From a checkpoint of a small audio captioner: encoder activation silu, encoder depths [5, 5, 5].
Rows from block 5 of the audio encoder of a small audio captioner, named by matrix and row number. Rows with one number within an expert belong to one neuron, the router's apart. Each number is 500 + 50 x the weight over its row's rms, rounded and kept within 0 to 999. All counts start at 0. Numbers have three digits each. After the name is the row's rms in percent of the matrix's.
Before each expert's rows are labels from the 100 clips, of 14976, where the router gives the expert most weight on average: "top examples" is what is common among them. Only what is clearly more common there than usual is listed. The data: synthesized solo parts of chorales (CocoChorales). In brackets: how many of the 100.
# router: router (encoder.blocks.5.mlp.router.weight, 8x160, trained with AdamW), inputs 0-159
# up: expert up (encoder.blocks.5.mlp.up, 8x32x160), inputs 0-159
# down: expert down (encoder.blocks.5.mlp.down, 8x160x32, transposed), outputs 0-159

# expert 5
top examples: note C#5 (64); violin (45)
router.5 105:473453443534486542545568560464460490549428515437563554528446553495491527566489557453478647460503562560572472571519484532470453515545543456461512440493512511474599467465503507493447382565503470382492445499557479602473528601455484477488444511447571525447559474553538484549455482519526435532520501523522555587460470434483526429464500508495458436511500529535564448418524450522466529560495500616539401528500569611556556523483451479413473600471606486458521503579481550552460538558408502
up.5 111:462368395595433579421510517490462522410554497454478480539521489429555509527450447471464574484520455554412486435481465521463553521517447517491566417561467491516462564602497494582503401498497555492522507575611464533559437520370480480404482462498481563471493536506507482570526526454519478588558399557509519437470463459472463514543503561438529442528449549440480537516446467481486470616498467446485536524503535468531466499505564529412520442517485498460483410440527449543548396597539520
down.5 112:457513467477549538448488531509437507486486474425505486478529471428473475478466523424550482542441461544555492573534436494441484490523509514493423521615545532580432512462535499502506567487586464458534479545464460486613508438367479446493606404515555482504403538515571560451613458471490535595538496457587429430451442544489507575470454463426478395463428424524561544477466523526467550545476527511563512496502378508547463495428522536453516513399479525538476531385563517494579457487420493
up.6 104:491546519491441532471499555548550445451403475452496573429418492565571461596531516544479470518474533513529458632492476507518515464572540520507532436416478434475532588480517574528505555446582452503495508530437491469461452496494493452503466454491511528525578487535494432528521520480517477506511473602468486492552396481394548453405532495502458491601438366523489391422580493535507529603479561585564547460511535418418493504519590455538504469470495513612567497487491478533407433460481580
down.6 103:495528503547502512485475504451514542488494496570622508436495445515471502505546584576529502415500556499530517459543456517438570563581426443468574416410609612447503555515557576514440467523548471489419521524462563434460492577500478502430586605485549485553459415474492473469479511489501429502530448469505433465507467487460531525527608491524522469471450477497542605467548445493497468466425498558497465479500451507504518573450391480479548593481468414481600516521572532586491577525640456
up.7 087:481448510556466503568441502462553470504547441595531464599487475462449511589471441479456461444531478558463480484476532470635522478512502501472521534504546479587463388484504483513497479472487477399445542573520464552501601576515486496474513483471542468482460510564567504425497479481496483507572538549559493511548519551503461571462436358576606413454480521460415474583545567428447606542539433602426531512603553469516543476421498486434538593501474481473497542513514510419538581575506476
down.7 095:450532407506581423456486444427546468518506470601454482458527527538554544535462477483427432580517487451482509520568500438402503485466550530460500533522456540519541524540538525493575506413563575446395532452526547483500471420564554528485492426461483565526537576427438482524489498494569518481511464443357473559503582559542389545583561483512523576580485524571477437565473595491500475518488549481599598457536407534550453564478474515475487522510502519418480467506493454479561470438385513
up.8 101:556586504500479481518495443479523571492430526468522495575514609504543480520435470462479489443524523513442524433534454474586584415468590463607530493528576528536534415508484444562499505542475411448516565507426441566499559439426573410477492520524520536549469440472547557520506473585547481502538431503382558452458431536461543550423373496446521403534516569500466545479556552534456556482455440515518508525515457548540441573489486553470465532487495555425572530441625476513462422528428458
down.8 102:545424465458512521598547519448512487431451447554430412604556406462526607532518510427543450465495517451464514518511521502442507473493527412484487554469485534602456506476466461616501541522509453550522590541578544466585577584469613530509519472581533552473515392484467508483510531457529582437614460520391502548456525496540544498506474533548499514446476502422404475458472551461517481492494492558476454515469483479563521466475482492466486454499422560450497477502418599549622443555418469

# expert 1
top examples: cello (91); note A3 (53); note D3 (42); note F#3 (40)
router.1 101:448562482479409528528491441539522526507369489462414434455569425495431457523537450507500438548472532413416523429518467576503542475476510540477529438471490533494468532522497410405530460491558470481501563496501436363541535518454478440532502499467464461544462508517528577547556582471435515525468459560441440442456581477524434518552482540402538561423459469469454536531543575398448439464562413534497533467485426425548539533558436499506476568458477491515550580391469517525545545544574592
up.5 085:398542504489588511545484488475487487498518527503474460483471516493615601548547470491464515518560528431503470497483468509502521438537548617434507453452598529481417415598482533530453457513606554638590442513483433495425556467515494478389562521420501472440470586560515542558442531516543451484564431518540550479475523550556478498501445490501405435411442463489593467523511497463592478453430506435539521479521512478474500509566476424550535608494452532506511517537402552489436464545458428
down.5 087:542499486543569519468450516489506525430506488488509546512389467604497484509601585463487543424512511564517556485537505435531498582525523568537529490566514477446511512389412522512461522580534462450456385445568511546567525502546480546512586541563557441436512552458336492556555410466454515422536562476526529605539406506498448550485502513523579508469466480579522503445490398463463467540485592448481595573578512550557499494529484502493418452487475546486482489510498435456447557580545516
up.6 099:487406496428464509503483461501536546571508596480472492438433524607540484543433515569493447559459502497457476445529515549534478523567567454482585451496522488560452545478582559526569487551532501434489589523546541434505480586525500478504447467509500486604555529486482508526461560392498468576455406416452565478554467398473498459497533516419465559517568524464512524440604491500387544550466441498577453550537535439610505584387467500501433541447478575494455460587459505512426511526553545
down.6 090:532525524539464483482500468483536446597454459578469502594585550493489430513516554560510454459405543428423565585519541431474520532520483442607443514572464442502575469513417512502478476580475486617512511526493445523459515467563512447561373539465510526586445499528515563501534558569461501603493520472508531486468608522559455429475463520498614431596559542479542488443366518502514409438541525503506548540487462490491433480449481455521493626466512470534465494464477505512571470440568515
up.7 098:464420625523503429522531480446473466458488388471543445403568497563535507461453547450559539475518568486470505506439515593545456533474486436533497533522509502546525424515560599520579591448567507490505502462499495489460547374475491504424473584541424492497480461431461482476602524489559537564386470526491430396511472569501515487426508555509529476446545430489446448520446447531540535536476504506618399601459475548577550531516554482566485490482481420469527459499561442435465469540439551
down.7 103:546503451483589514554398509554438477490421441517523455484454544434483446490535640520503422381511553493505512552478428503451473471459547556515436537489433532532471505544558538545494460500446482515425475466480479474472515523517584485441403484510491523534381542472591362413513440533479493438538450535489538451492454453522493525566500471542447504519553425471505511553481423472469518455520604429546470564570457417433476461572527452545522394567462493444430581556461543538529584423510525
up.8 095:530512519464476493435522607506535546498537528522474555484485516515522427476481563372517487573420388460491558472494538444432566505473628420446398505465436489525473461572475562483441504525469496558517553529552501451563462424558477557527498545572527530471593481465529447372576530512483535509478485385505463551505507463528401565595464523366453543517479457457472559445513399527533489448561548580557515426486525582484540471523535522445490541575590520500501510483494507411489493489504443
down.8 095:544452513502487478443499459596523498491488457578461455569466422417511548445494462551501561452484614520498421516501520487598477479518483518434525497506472527512552544584528487500498563474490587526538549500475522516561473468428532402488539430588533543384418469529498476526492518397469546601523445609454533460559599452547519534546550482541535590470446486520536451480533550420427510478488413461508572457536485513536597519560472470466482482414407562560527608469366515547515475510555529

# expert 6
top examples: violin (72); note D5 (25)
router.6 102:490494592542521524481536394497455481537516447561468572510518594441551478485497525516507494453506448487472424452571567482429527565472445573582476507464542522526552410514412541514559491551413493515554443487515451563466434557515463490543548507521496486576570482483499451641493401474527519473512478477470502464520489472571497460503529442572409597566424504463548574452518409510509561541563479531471491509567550531467472491486562529596570380607471435483514520529556474558445572550536367
up.0 105:505556630504460644463539406547450490587473448469483546446425487495501473489455549576559466432435535500599480476536490579516583591525504595527497484423546572521441486476432470536404554476549514504454430485411490458519418510520503539496543522521448611461414513574525532509460488515441435471554507429495513508430555505546429521551527508463448488506461558420474526492510508505526453494547526434437509472497507671548585471463501596558541581502563496509501497533506507494494512544471586
down.0 113:467439505511515510601383415527471460530455427503645478547529486489532475471478537503490571419470495486468526453571463580432440560453459494536524481490455463451493491517562495505411539440439566521551424397552437535475543442548508408490578450534432506419452454531494464485519441539533541548522451444385474444515537486512450562466533524525401483489491454528485409509397478590562435443521573449511546480574461588578499569501522470558478504429452464434449528458496473478457588506502559
up.1 102:510498491504419473454530555444501573439458514604448492617519431539455446536543563459496424588569559492531486506514484551365499466494477526549511532476530458472495507514483517495441458509493415473448587575541435449552531488529452555485595476483530509500507549570506601494411545482473500515490555561512559459447655473507561490503614486462466566480437500583482573491576425478553594475533459506541529427477518485488567490474503379519562519522440535511507525557441495483401632488513487
down.1 099:460472439365522477534530526494502525526420466554534494507499487546497580484525617541516499447536470464528474457531415556489510564538425538493561430425508537490484538510407434444544513468504522401522541506493451432511425427433447433499559544556526589485476518539523433552542408435503517436508474456558462479474505502490537391494555421422463603394557529544478393444512489496539555413549465529494451550479512400544414478516565506449445459458539386430539449508509598479537519528509522
up.2 104:478444462583504550580566479461510552561457498465480511536459539490568500520457485564510403457487510507433483612518468501488476533522507545407515532452466521469542529471575466557508522532528523499525532484492485391499592466552512490448507495479513499588432390480540554491458550419507453542533567530491469570427431513507526500557436564480633498538499580436477561632420555450381480441496481422486356523495475464543417551531533511478424479512537533461529461492557557457394545408446513
down.2 093:571427503542494504457504454528452555504487401502454477500474495567433450636461391486579555524423488516586521502438597461404540527532521517401421541482480511384499533535590536454557469532638479454509488523534457551495552477536488584533540464504472542501563539337499462439440509495480581505500538475453529523560504474510441473545504580528470525437514489482466520520488441488522577519535584479481506471492459483569567496558520407438478587436496522513496565440409465464498507566577461
up.3 107:526476435531402550435517466539513439551517533397489498514472580452544463423539531522461604412423553491516473456488525525474494527510498544519461537583445471510537421521455544488473485508445425500544469525489495530487494454600618406482463375507593474534530497540581564580449456518508506531480550611463609465484454546475535476487469467595458381487511506557489558539484553473564413473513517427504491550476520564468522655426575556519531522527436482504506551511464537486572448574500527
down.3 107:538546570604526483630539455470521523439521447529522540532535517499494582513561579521549411527548483567477478437497448503484401547580497497520480574540485531547491520453576493545479500511463430560584496449454494509524613526386557529459530458492484468455490450498487479408570441529564466512483491550436516568453526525508435528579450567454495576497368430518508502459497446528569408475457428536450486470505556536560495427510514426411422563491465394490540550475552421533426530527483421

# expert 2
top examples: horn (44)
router.2 100:515553537487449539611459519565545465511570493458495481461528525516548426391509575466585427494460485519531493527509539461523560533506522583499497541550470487432541452459472564529407588473486504477479518455491484541463513474540442501468520578606638538397481489448525545413445456490522447526522437496525532424566548530538570516481489510485484447580552619543409491513559444547592430473502502578441578508414450512426474473528518499508429524532399543566429526434513547553489548441436410
up.5 105:497482558581455483410509502574440503498503530489497550568483461481523508530432588481566467562465477466603504578462495540530518455505497524465440512512546498432492538501520454554489491484475491540457453434372548642478579480479518479457481510521545448452465436491557465455483448498446486478529471507539446486574480507453437479511508566611436446548495527522567414395477511523535486572441466469585468516427416511563526431649450476597488547543631441512436595526533488546480514560427568
down.5 101:453460515494476569528448489501528474427537483506531492522522381594473552523525489449373448461573545490418506433530516578525515403578550511434606514530440603502482563487436490438624529463500460525477559454573500529501547433469462524457493582574510521466436536516558521510575477439484465489429508422568511558513543514492546500545596464496473496475531503524467421505550483497369453499463515405550466434456486456471469535550468469453465474584528593577441486522510477528498625422568461
up.6 099:573547563525544442405522532570453505502617529551521511516427559556504530441495517508483564425469493532420506479401453429502454454510430444486446473494449462507580443385405490482503496508508471430538545457554551508568507533556502537545521556434563504524531436506553478529524483479457514470490582533446600504540601474537413532441462463400553503589529533515560499493596540490492534496477508418544485488463474547489555422619488496521482538493568416511488517534520401604603536580554450
down.6 090:503520532473478546545449478528576470489453517519378516528484434527488498540381470374512513499520479443496466375476498514534537622496525500525546477491449577405462411625486495527430603440427627497506386490524451488546506563485500454489495493512496549570499554479448535451496503476534482494538533511492473510526564460478566588500566518515474485557468505548420488550412428520493488548515465486554468446494613526501476551534413526488484354525519574512501432569552574439501572449503451
up.7 113:417457558511444510444492483456534466505538514475474479383482449459513550404458477508457442500546435569431357420481488520450432469541493466511472523439464450540493457471465559495413459507514404603530424414452558441478460455482542525511539462604467502466560515536556545493479484437479451456490494503438490529489465616477488470527504485513483618490474420454435483585579605562584540451484560453515572495546454561519507565614527469503552540459465478529492509391471443435534486446432543
down.7 113:568408530503471515435566477475543452532419525494381518497486478529429533452475545449472496487405567505458480593431548501475514445536517522531432581486513481458441536408476546545456527507506488535490447403522521497401521525506550577542397526503491507462436537434505525490562551433505489619475622509498450494543545474454564503493486489420452503486502473465437509496545635496616516580493509450429555456516534451415575564580454494494511559442601480460464541446462483462519470457631516
up.8 080:487513428584523535568522503587512513547522528539493522369554476471525478547393432491450505520548532437480500528545471583447430409444559488431583569494464462517560409510442507589564597453516493496464507500534403465487550526537532537397477543503507533523550558581487422525524436529482395392517526584534534515542508462546587435413561494411491454459507473480428511537395525612515502504464522439503476497499571490422465477504542542558507495420519466485533490501450483454464444609495534
down.8 089:510475481427416485448448517430472477493449433491549449485471564487464501427552533459454544353518451544533416536504526441452531550546510493511491525574484510536537523493535537508479429493438433565468538450469529440451521593405442406527522502446430532404529539551559478455547573419519542488588525452443494521483502474470535529430396625477509526478524440564496467417565421484499512514538581442470472581366508495528547504484549550485513454564428410424505521499396436473483544513515437

# expert 4
top examples: note A#4 (54); violin (49); note B4 (37); note C5 (35)
router.4 102:502459546552476450422554482457533494472523524475536574505439527470517465474520461459442413459585382540470554546436461471541481511483457498418517539473473479534519590512573472447519513519478507585562432481576478528497548439546516502626473406581419581501425565509524459474502425482500423464567490531444546542562495532417453405527526492531443519490465517473635370474515513490502476515506595534542471384572495430492490452459507520417529413456555440462508496592501506478614457476482491
up.5 108:452544493458542608473514618455595450576506490459518515468473516546450487602498471439481515599575532488505522536528464512512530530546454417489483528408527551436495483535567578507422480464547468587448511528515587524508607562414471442491459497502446542498576453588493521477449507591489430490470506395493486454431480502544477458544516516481527503532507529501483409548612540487531484546493539583588470639509483581513425457435439508487526587594531522510536545561444458433513521527409514
down.5 109:574508492454536487444461522493415511576395466488556471355475532522571494483484453535434478501427484506607648469492478524628511530497496395394511572430588499539514460522430489480537418558518513537498449506465400490519506528514558415520516537550584509506506409484466426541557472526479475449445455559518458450499495532424537486600433425467539474444481496548485491493505431583498496533519502590476542585564496465485476517567557529485487544478526474478533480417610488495425516543535568
up.6 105:488529526483586442453480600516545471499467523432507474522487520497483492482577444509498515509460505477551521537578504524620553509520501492502516490477448531460650463476582582512403533464508465473491377507461551596507535474471444371469559510494469518476496539436439473464543509442552515432617450534520556494595489551440542594480535502481514467493513662525490391475530457515479541641479482649503472501592448534511476507498475492488524565559501506524428546520448437562456525494519498
down.6 113:514509512578483493520534505495431368473507501547545508508515605486533438591496454595474540521435536482494526487452381537509494486528523503409468526453515542499567525494533462557505581501480412559474513546500387524528482529498463489547465500518528519465445457525433543502581467501441440650449503471470551527475472586388455491559500497508484634427419449557451532424527418415588455517569432488507432558463426489389481598497599481471532499457555474535454472517484468462471501514465556
up.7 085:447598502493482515567526539471489465475517504471443629461568481526475574504419527596469565474512508486513539392487618499474485495536483504395435478492465473507522467521484510478445511524479422561514514448400584473516540653469519473456579459498498524530565486515459493480420511500526492522544545480553469519527514422563515509467505509590513463494404618518519493457500565428437510572477575460442461500483520462466507478586501436547642580469492526573513586507510405437591465413429482
down.7 089:460454521505451564520571561503495543618487451542514520509436519404519497483546519459505477526390570460480454555417475449554490437584472500538512470468487542508501515533547523479515492466501476469504482599424474455473588527527425512498547451566469476377503376424464458524464524560548486439448541477565502512523496457531538532528357382493463544548505506524601473437557540562433523468547442526586435505451424515485463572434506520526487420572434613499552551564456549571511473556435522
up.8 106:413444519474469548473533427531512495566525525636383487510513542501498454576560455473506491568473567520499563477532462525552534518585497576601618414514585538506591519452478514462511476542420506663419433545537550487487491493494433479579552529495523487519512513468459481499438488480497483392574501530619494469439522525446479500487555492417490570544506458531515474529571531466554400477510453499452603439522441358527476526515516478433435537526458519519445483550489441447533504511490522
down.8 104:512534629537524490576541469496478498496443492516480560490523413447558499507546419509448496504527487490574493586518517552478462492610484439576509528413482539488502469490501396448382524573562432550456420524537524506533560520453508568491535442443558484518516469532455497451484445431486514447528529605414518527560520566574446488464560468461533386541581527454499539458355581522495528575519456495495518495397526441421508510505503444434592472509412567520480566488486495589458597538502525

# expert 0
top examples: cello (95); note C#4 (69); note D#4 (51)
router.0 100:469532401420525551539447526444462456422503542534539460584462450555389545516502502545542510492555549526451371553491417546530521459537555553512463407468545452563413457507608476409534581466529468403548498518525576478437580467440534517408470471456493531507506453473482488473554569466546503498561582510525432517455574501449507489469409564486522448479585484499461514576451494527498589519496538428638511547434469504498505545442513417468539568492505457503487416466519486483476421442434450
up.5 109:560482537502610472610492646476480485480569471432545444512562525487518464468496569526546453449508499592501498603501544512490398525543530427505487464504616466516555474507467504493536540549603601424502618499525405519458458430507426429475476521465576517450468471438469546472481597578468406563440476541468498511465475392421444484422492486565503471504495470483515487580432517442473496514466476500521460576543476575538545527430475496451447568504511530555459472527529520450456512557409438
down.5 109:439479559580606493551471526524571470458445535516553552573543532496534520480501516506557580475594576476551517547515495413528525407532469464545493541556544479502496438527482511487457432493451533481514591536552536611436535512587485557502536528462479537584545511414460353516492474500565540511521515504505512511470528420490454551536458527585487385591553483454515466492430630494465479472506630548587463451433522498446527448470441454501443522538468548464551532488589559525542539384495551
up.6 099:480544465499581522466517544505453549436545571560490509525446540485458481475485534521526496587518539421518601472470495545499451501494440358414507414594519496493541477509476423557507485455486543569489466520486453404533553539495565481435453656444419546558513609517486546449633517511487539600528555468526437543515568507439471497509444460505454414434483435476494535452478462481475436496532525453509439493475443479551455387518456504509455515543558453476592363533437543503487518572516530
down.6 100:545432483534481374478510535501543512485490548470625503497498449488444526449524508512596503513451485528494452453423499469464550527474469544508358570381475429459466498422576493556368520538488469424564478588481545507430510490582473492496538399560416494528547513546517481485481590437491439531487526457484445510478486534451428466497468478508528557523456511505418533427569540588406577437448423560467481543567543470478550508574453506525543536610390511470472473496470484489492448528436436
up.7 084:513541484536539497492479588465490609549472516430535425447508417541493513558517436503506494518510463499449553462453546550493495376548489564483528524556492424487542603494520542442511449458559528558575438518531498503491523560440428493577448599425574402479608479502490460525509566475536507504521468499547477525536467564412491545502446426477491631575559475475479503569547481511492522408559535408417477447498453496439530464415543515524571541436464484552551472458451401483560614545530587
down.7 085:455518470532513477526444521543548480460462477523443600517388565560566469515493529474464478570557546433514489549507532441520538506464425569467502528580490469518595460528502508472460570558547475581551489553554521556479575478444476484479513433506482474418406465479507464439464457489490568416502510550488525524533472483609403428478532465433423509371410565539467507503514550541547451400576566469539413422454515490484507563443569406479611454499507559418397540600505495517487486491457522
up.8 105:494414460515546500541454513460522483509564575443511482484501572486425610470552481471461592535482481453458469484442524460506485541489511452582526469455493522526443544469442456497566345425609505444552452509559459476531486460428445483506482559437620585528608551529445553527513536479546485508534556509460443444491585444493456535495409446462537557512497518478433534617442422443522402448512450439504468498469505521461526514518501535390560527393501564576524475405437468518558511555476541
down.8 098:475542443462460566509416550507497515458494526530454540483501525413561506407492593434479512445511548621525481478476501515465496529536472478503485470572491525433568433467549603569470532474383546568510570515526532497438411505518533479521438525455467475519482498547559479538530557503550550442436467518466483432478421432537408528431431550490477544648558477472491550431517535540533563388471522438529472460455494447456518423522472452511520429457600365457433588494527584586514474532463519

# expert 3
top examples: note G#4 (46); note G#5 (39); trombone (32); instrument: trumpet (31)
router.3 101:504441503513550504493509602530491544513441559553535529492542471548459539509532502554512508509445561547627568487473487481551447479479570382396469533529490477476538486477500491597469515501513509527483555445441612507510445561511508487449565397453568470480544544565390483443556502536489482461466612477558434456501511461525436629550540414441491497429634444507443499480441546498420452435400427496384483589527485497529470531483435506533447558518488546555495518512432536448477467499479575
up.5 104:532403506505515473537547479505519491383569503436469546473516522441521499501561442543558562476555595564513472519532511515573552489379483557514544408516499514515456376639415477439504576456521495459559459447528567527449472518497511566493507486450522492456455578503500481485486535449508447527470522506512441580593513599517544502452487477515430470502548501504457565516514531474558478536514600562432487484477515509560539442477488628571563540603478511558514467409471535509449567437596364
down.5 097:466534503462477487506442526473529541498503408598533429471455509511505590464501407542493404549528481481467443451510543527584547355510491564588486495475491505454513500543491487548605430536462476491547506516464506374536386511566460471484491488538472465510500439454507533573546560431413510459443488430552511530554432438511440428521516441539452445523542413418411486530402579457602535565468459485458452498555543428420530439445528495409566437499525566457482477452456542543545496542479538
up.6 098:554475486425492473522624545443553559545482483483589459585439503534482577421468500492492547510500499469543478517434420540504486530509497500508452441478514504420487546430366466465457504505526574451469479421467478463486545578492471561480485466479499510405471459447436528458518454570462425496494443438476431469466594477596518471498549498519653519385551499468505543479450537580507494466534439462543464604467481565489480520446493479479453429378518627513392452415457448559487466514495469
down.6 103:470549430617555534539518444625491525541528540608536506433482486477534534567498495421622571542497459516548526505493531478411556529566510483540487531433547517520546488525504465473520578559531448530507500464530410499552433526433464442463483584445438519504408548526443465540541527466546559512521533518545535608502407486414503455456608489512438536500497435569511467443605536465493518393507561479437572548442491483518496445530504499550533586492525641443573509596493524453525503492476545
up.7 091:548481478570485480532566467596474455401550468495441529487482537644380402448491534513490509451506474467445391511562446449515536486439478486512527492431533452427533572526504514611466512485460507570540526552507487405518569577555484462541461539508493494463452460529451486457484430577593477490504423438514458578430484536465539494398488523472532477499473484476539480446540418580412503514571402467654505516569465482571523479537583466548425505514478439521485508557547425537443492499532504
down.7 094:474509517574459530525462498482600457513393507492527642488445532451487432484457538426487484463551487453567570488541478507393475611486426463471610404474520458502493551438541457473538524583463503392452474494470492547516497523462453591464492503470510484567498461477553452533471569435470483480535530592423479549580435432517399463493484531525471534420475599486568542603490495408497421481436465446584483473547558541536536461453444540476532479444478489418486597463537484467443544540522452
up.8 094:474532556531446532503479425454490444442499556482438572506498505536432477545499435529467489545479538555523411561550531464546485548565445611554603536466556521471519534447499470573515491505499501470469500485526491519439498432524561625421474589459500617534486527428545496429560438523530405444489550545550484461469477445426418432615571453489522465499503442486523492498451439460471531435459613442626514467441488436515457565442515464458583513575399438490542559466459456454459469502440503
down.8 089:422478533523464479507515485500438512405514488489495437499517541420528506507429539473500530468504541559509521483546499543496512422457496449530474478424423581564512467492404468398577523582477491497552474502573458433481553564487526483510394390475511433531471478502515517551466458508473518490492521453525543459507464558558453485494535622487543541486555478474455485467460592514529521523553371510500538458648570452573573521598500468441488486460523496532442557670419397523398499471404510

# expert 7
top examples: note A4 (94); horn (38)
router.7 089:544481487473437425420463518538557592445533428488412452483529474523520452465393556626435470556408488467494517347484522482479443550448508487549445497464436511432433517503457514528562513481466520440548504478430500409554512473476512526428486478532471462484499442511510582477505459563459632517448429427480451494438432499531537557489511517571604491548482452516424545468508512520578471481489413401511511511510523510463531452546511500635469471439475553564476453403457429547500535460588546
up.5 103:510448513583398506453455453442530489480560526547436570414454519496473514528483408630522515515517471514470509517499590441459569464415511485514567544566526451556522552426516437478552424498420540571510517613491565469557468520458514498558527445398444474525483506517547475433506472485518521428428420441571552547427517517559572465579482445612468461483446536473510370592454568462527462520528483537469557474534587467438506540489519532513419505556495479468559403457495515503505389524530487
down.5 103:448524510451541519576436444528501465435435445574498461558545488557493618517447498471533433546460473484484524490541455535536459494457485478418511492540397425538485546554462480518480459455461420361588489472547486484596497528510459528484453468412589473517469535509436366456570511552562440516329536496480501534569462455503526527547470453440510515528508486564495479547514495540437598529602513550520451501538568508510482519418441521510449511455512424497492487468527428438588518503627426
up.6 098:475583494511525442470508563607557522571518498410484537485531527529477513445516561448527523468573398483479532433474457517534515528582587482547438389485475554538462571474608542416431485541539497497554559531507394481441504484443518459483448415585481539586414550489538543568572388481489503471527486443496499520461526503538444542532506498558525452576510485469570452610510468498518520527579490549397469519566527547461565468454619449556497483424433571410471497498530547544465558496547447
down.6 107:482560500441443519502469451509544423422626474574429452537463495507540478490435505503519525563468493542492469438514496478608523520471453496508470480625422553444526484553542441464442520552490563608428443560522553495660412483506554510510496467480520476542466475470493426423547483588501607557530431525502469488512519481441486473483486428522454567466596579612525477480499415475504487501466524499529616548512448519512450484503542432504517452454463470510516560374568502519486456415500604
up.7 098:564570544513522532469494440540432450473421481475425491510613546555472412490525499433486454500604570510394468473547527530408511519510575497491494520378462424588517565396570484541494498417526511522499573473473457414535541481420563494489545531515493566503497470456521614587489503527519435453461470501579491467484456477468594496599545414492478516544573480475462473514498428524596535454560512591506576547467551412419470496519573499558583498496502457505545476551564453550430501482537523
down.7 092:498480420486410484557511456410501442451496488454445445505450415396564415487501490582531463594451418445454580467457541544597423428427474446468582583566443493469461468554526515524471505534542495474550455512448528470526504528491564424536541439470533447488435574484470449445561508433535565488421544452527496439586588473527535514531448505490493464590501545515635463578418478490411506459550512476485511454579520563490600577493501549450469517446506533504480527446434538508506569484517435
up.8 098:496485387498453489525497427480471461514484476507546507500521420419530546503420545568562493550531563445503595443557472567423572504509523416485472545415426522495583527461469488536541545565497486569527543533500542524490541537423581486507385483566564434427438522473435497437575490418522552580474482445453512553519464525548608505473482473590486477590465462524506551528462499560496463491505478399608532499465518521475443585483526512562402481558473564469456516490539368553470465562437417
down.8 102:466554542513480569431480503495491456407459540502495423448549570498534470523476462466442515514481596374479502468448521503541499535502421559478513491498509502497506617480447475578528532467505569444518456540547402446466491532451543491607523546512479433534580558603541503566544492544474470563505474453547533470465476540502606615522636394490508513481454523559487482483458508513411485499598483571550521540406606475584502475517477401557502544505466501430423459571549456545517535430572538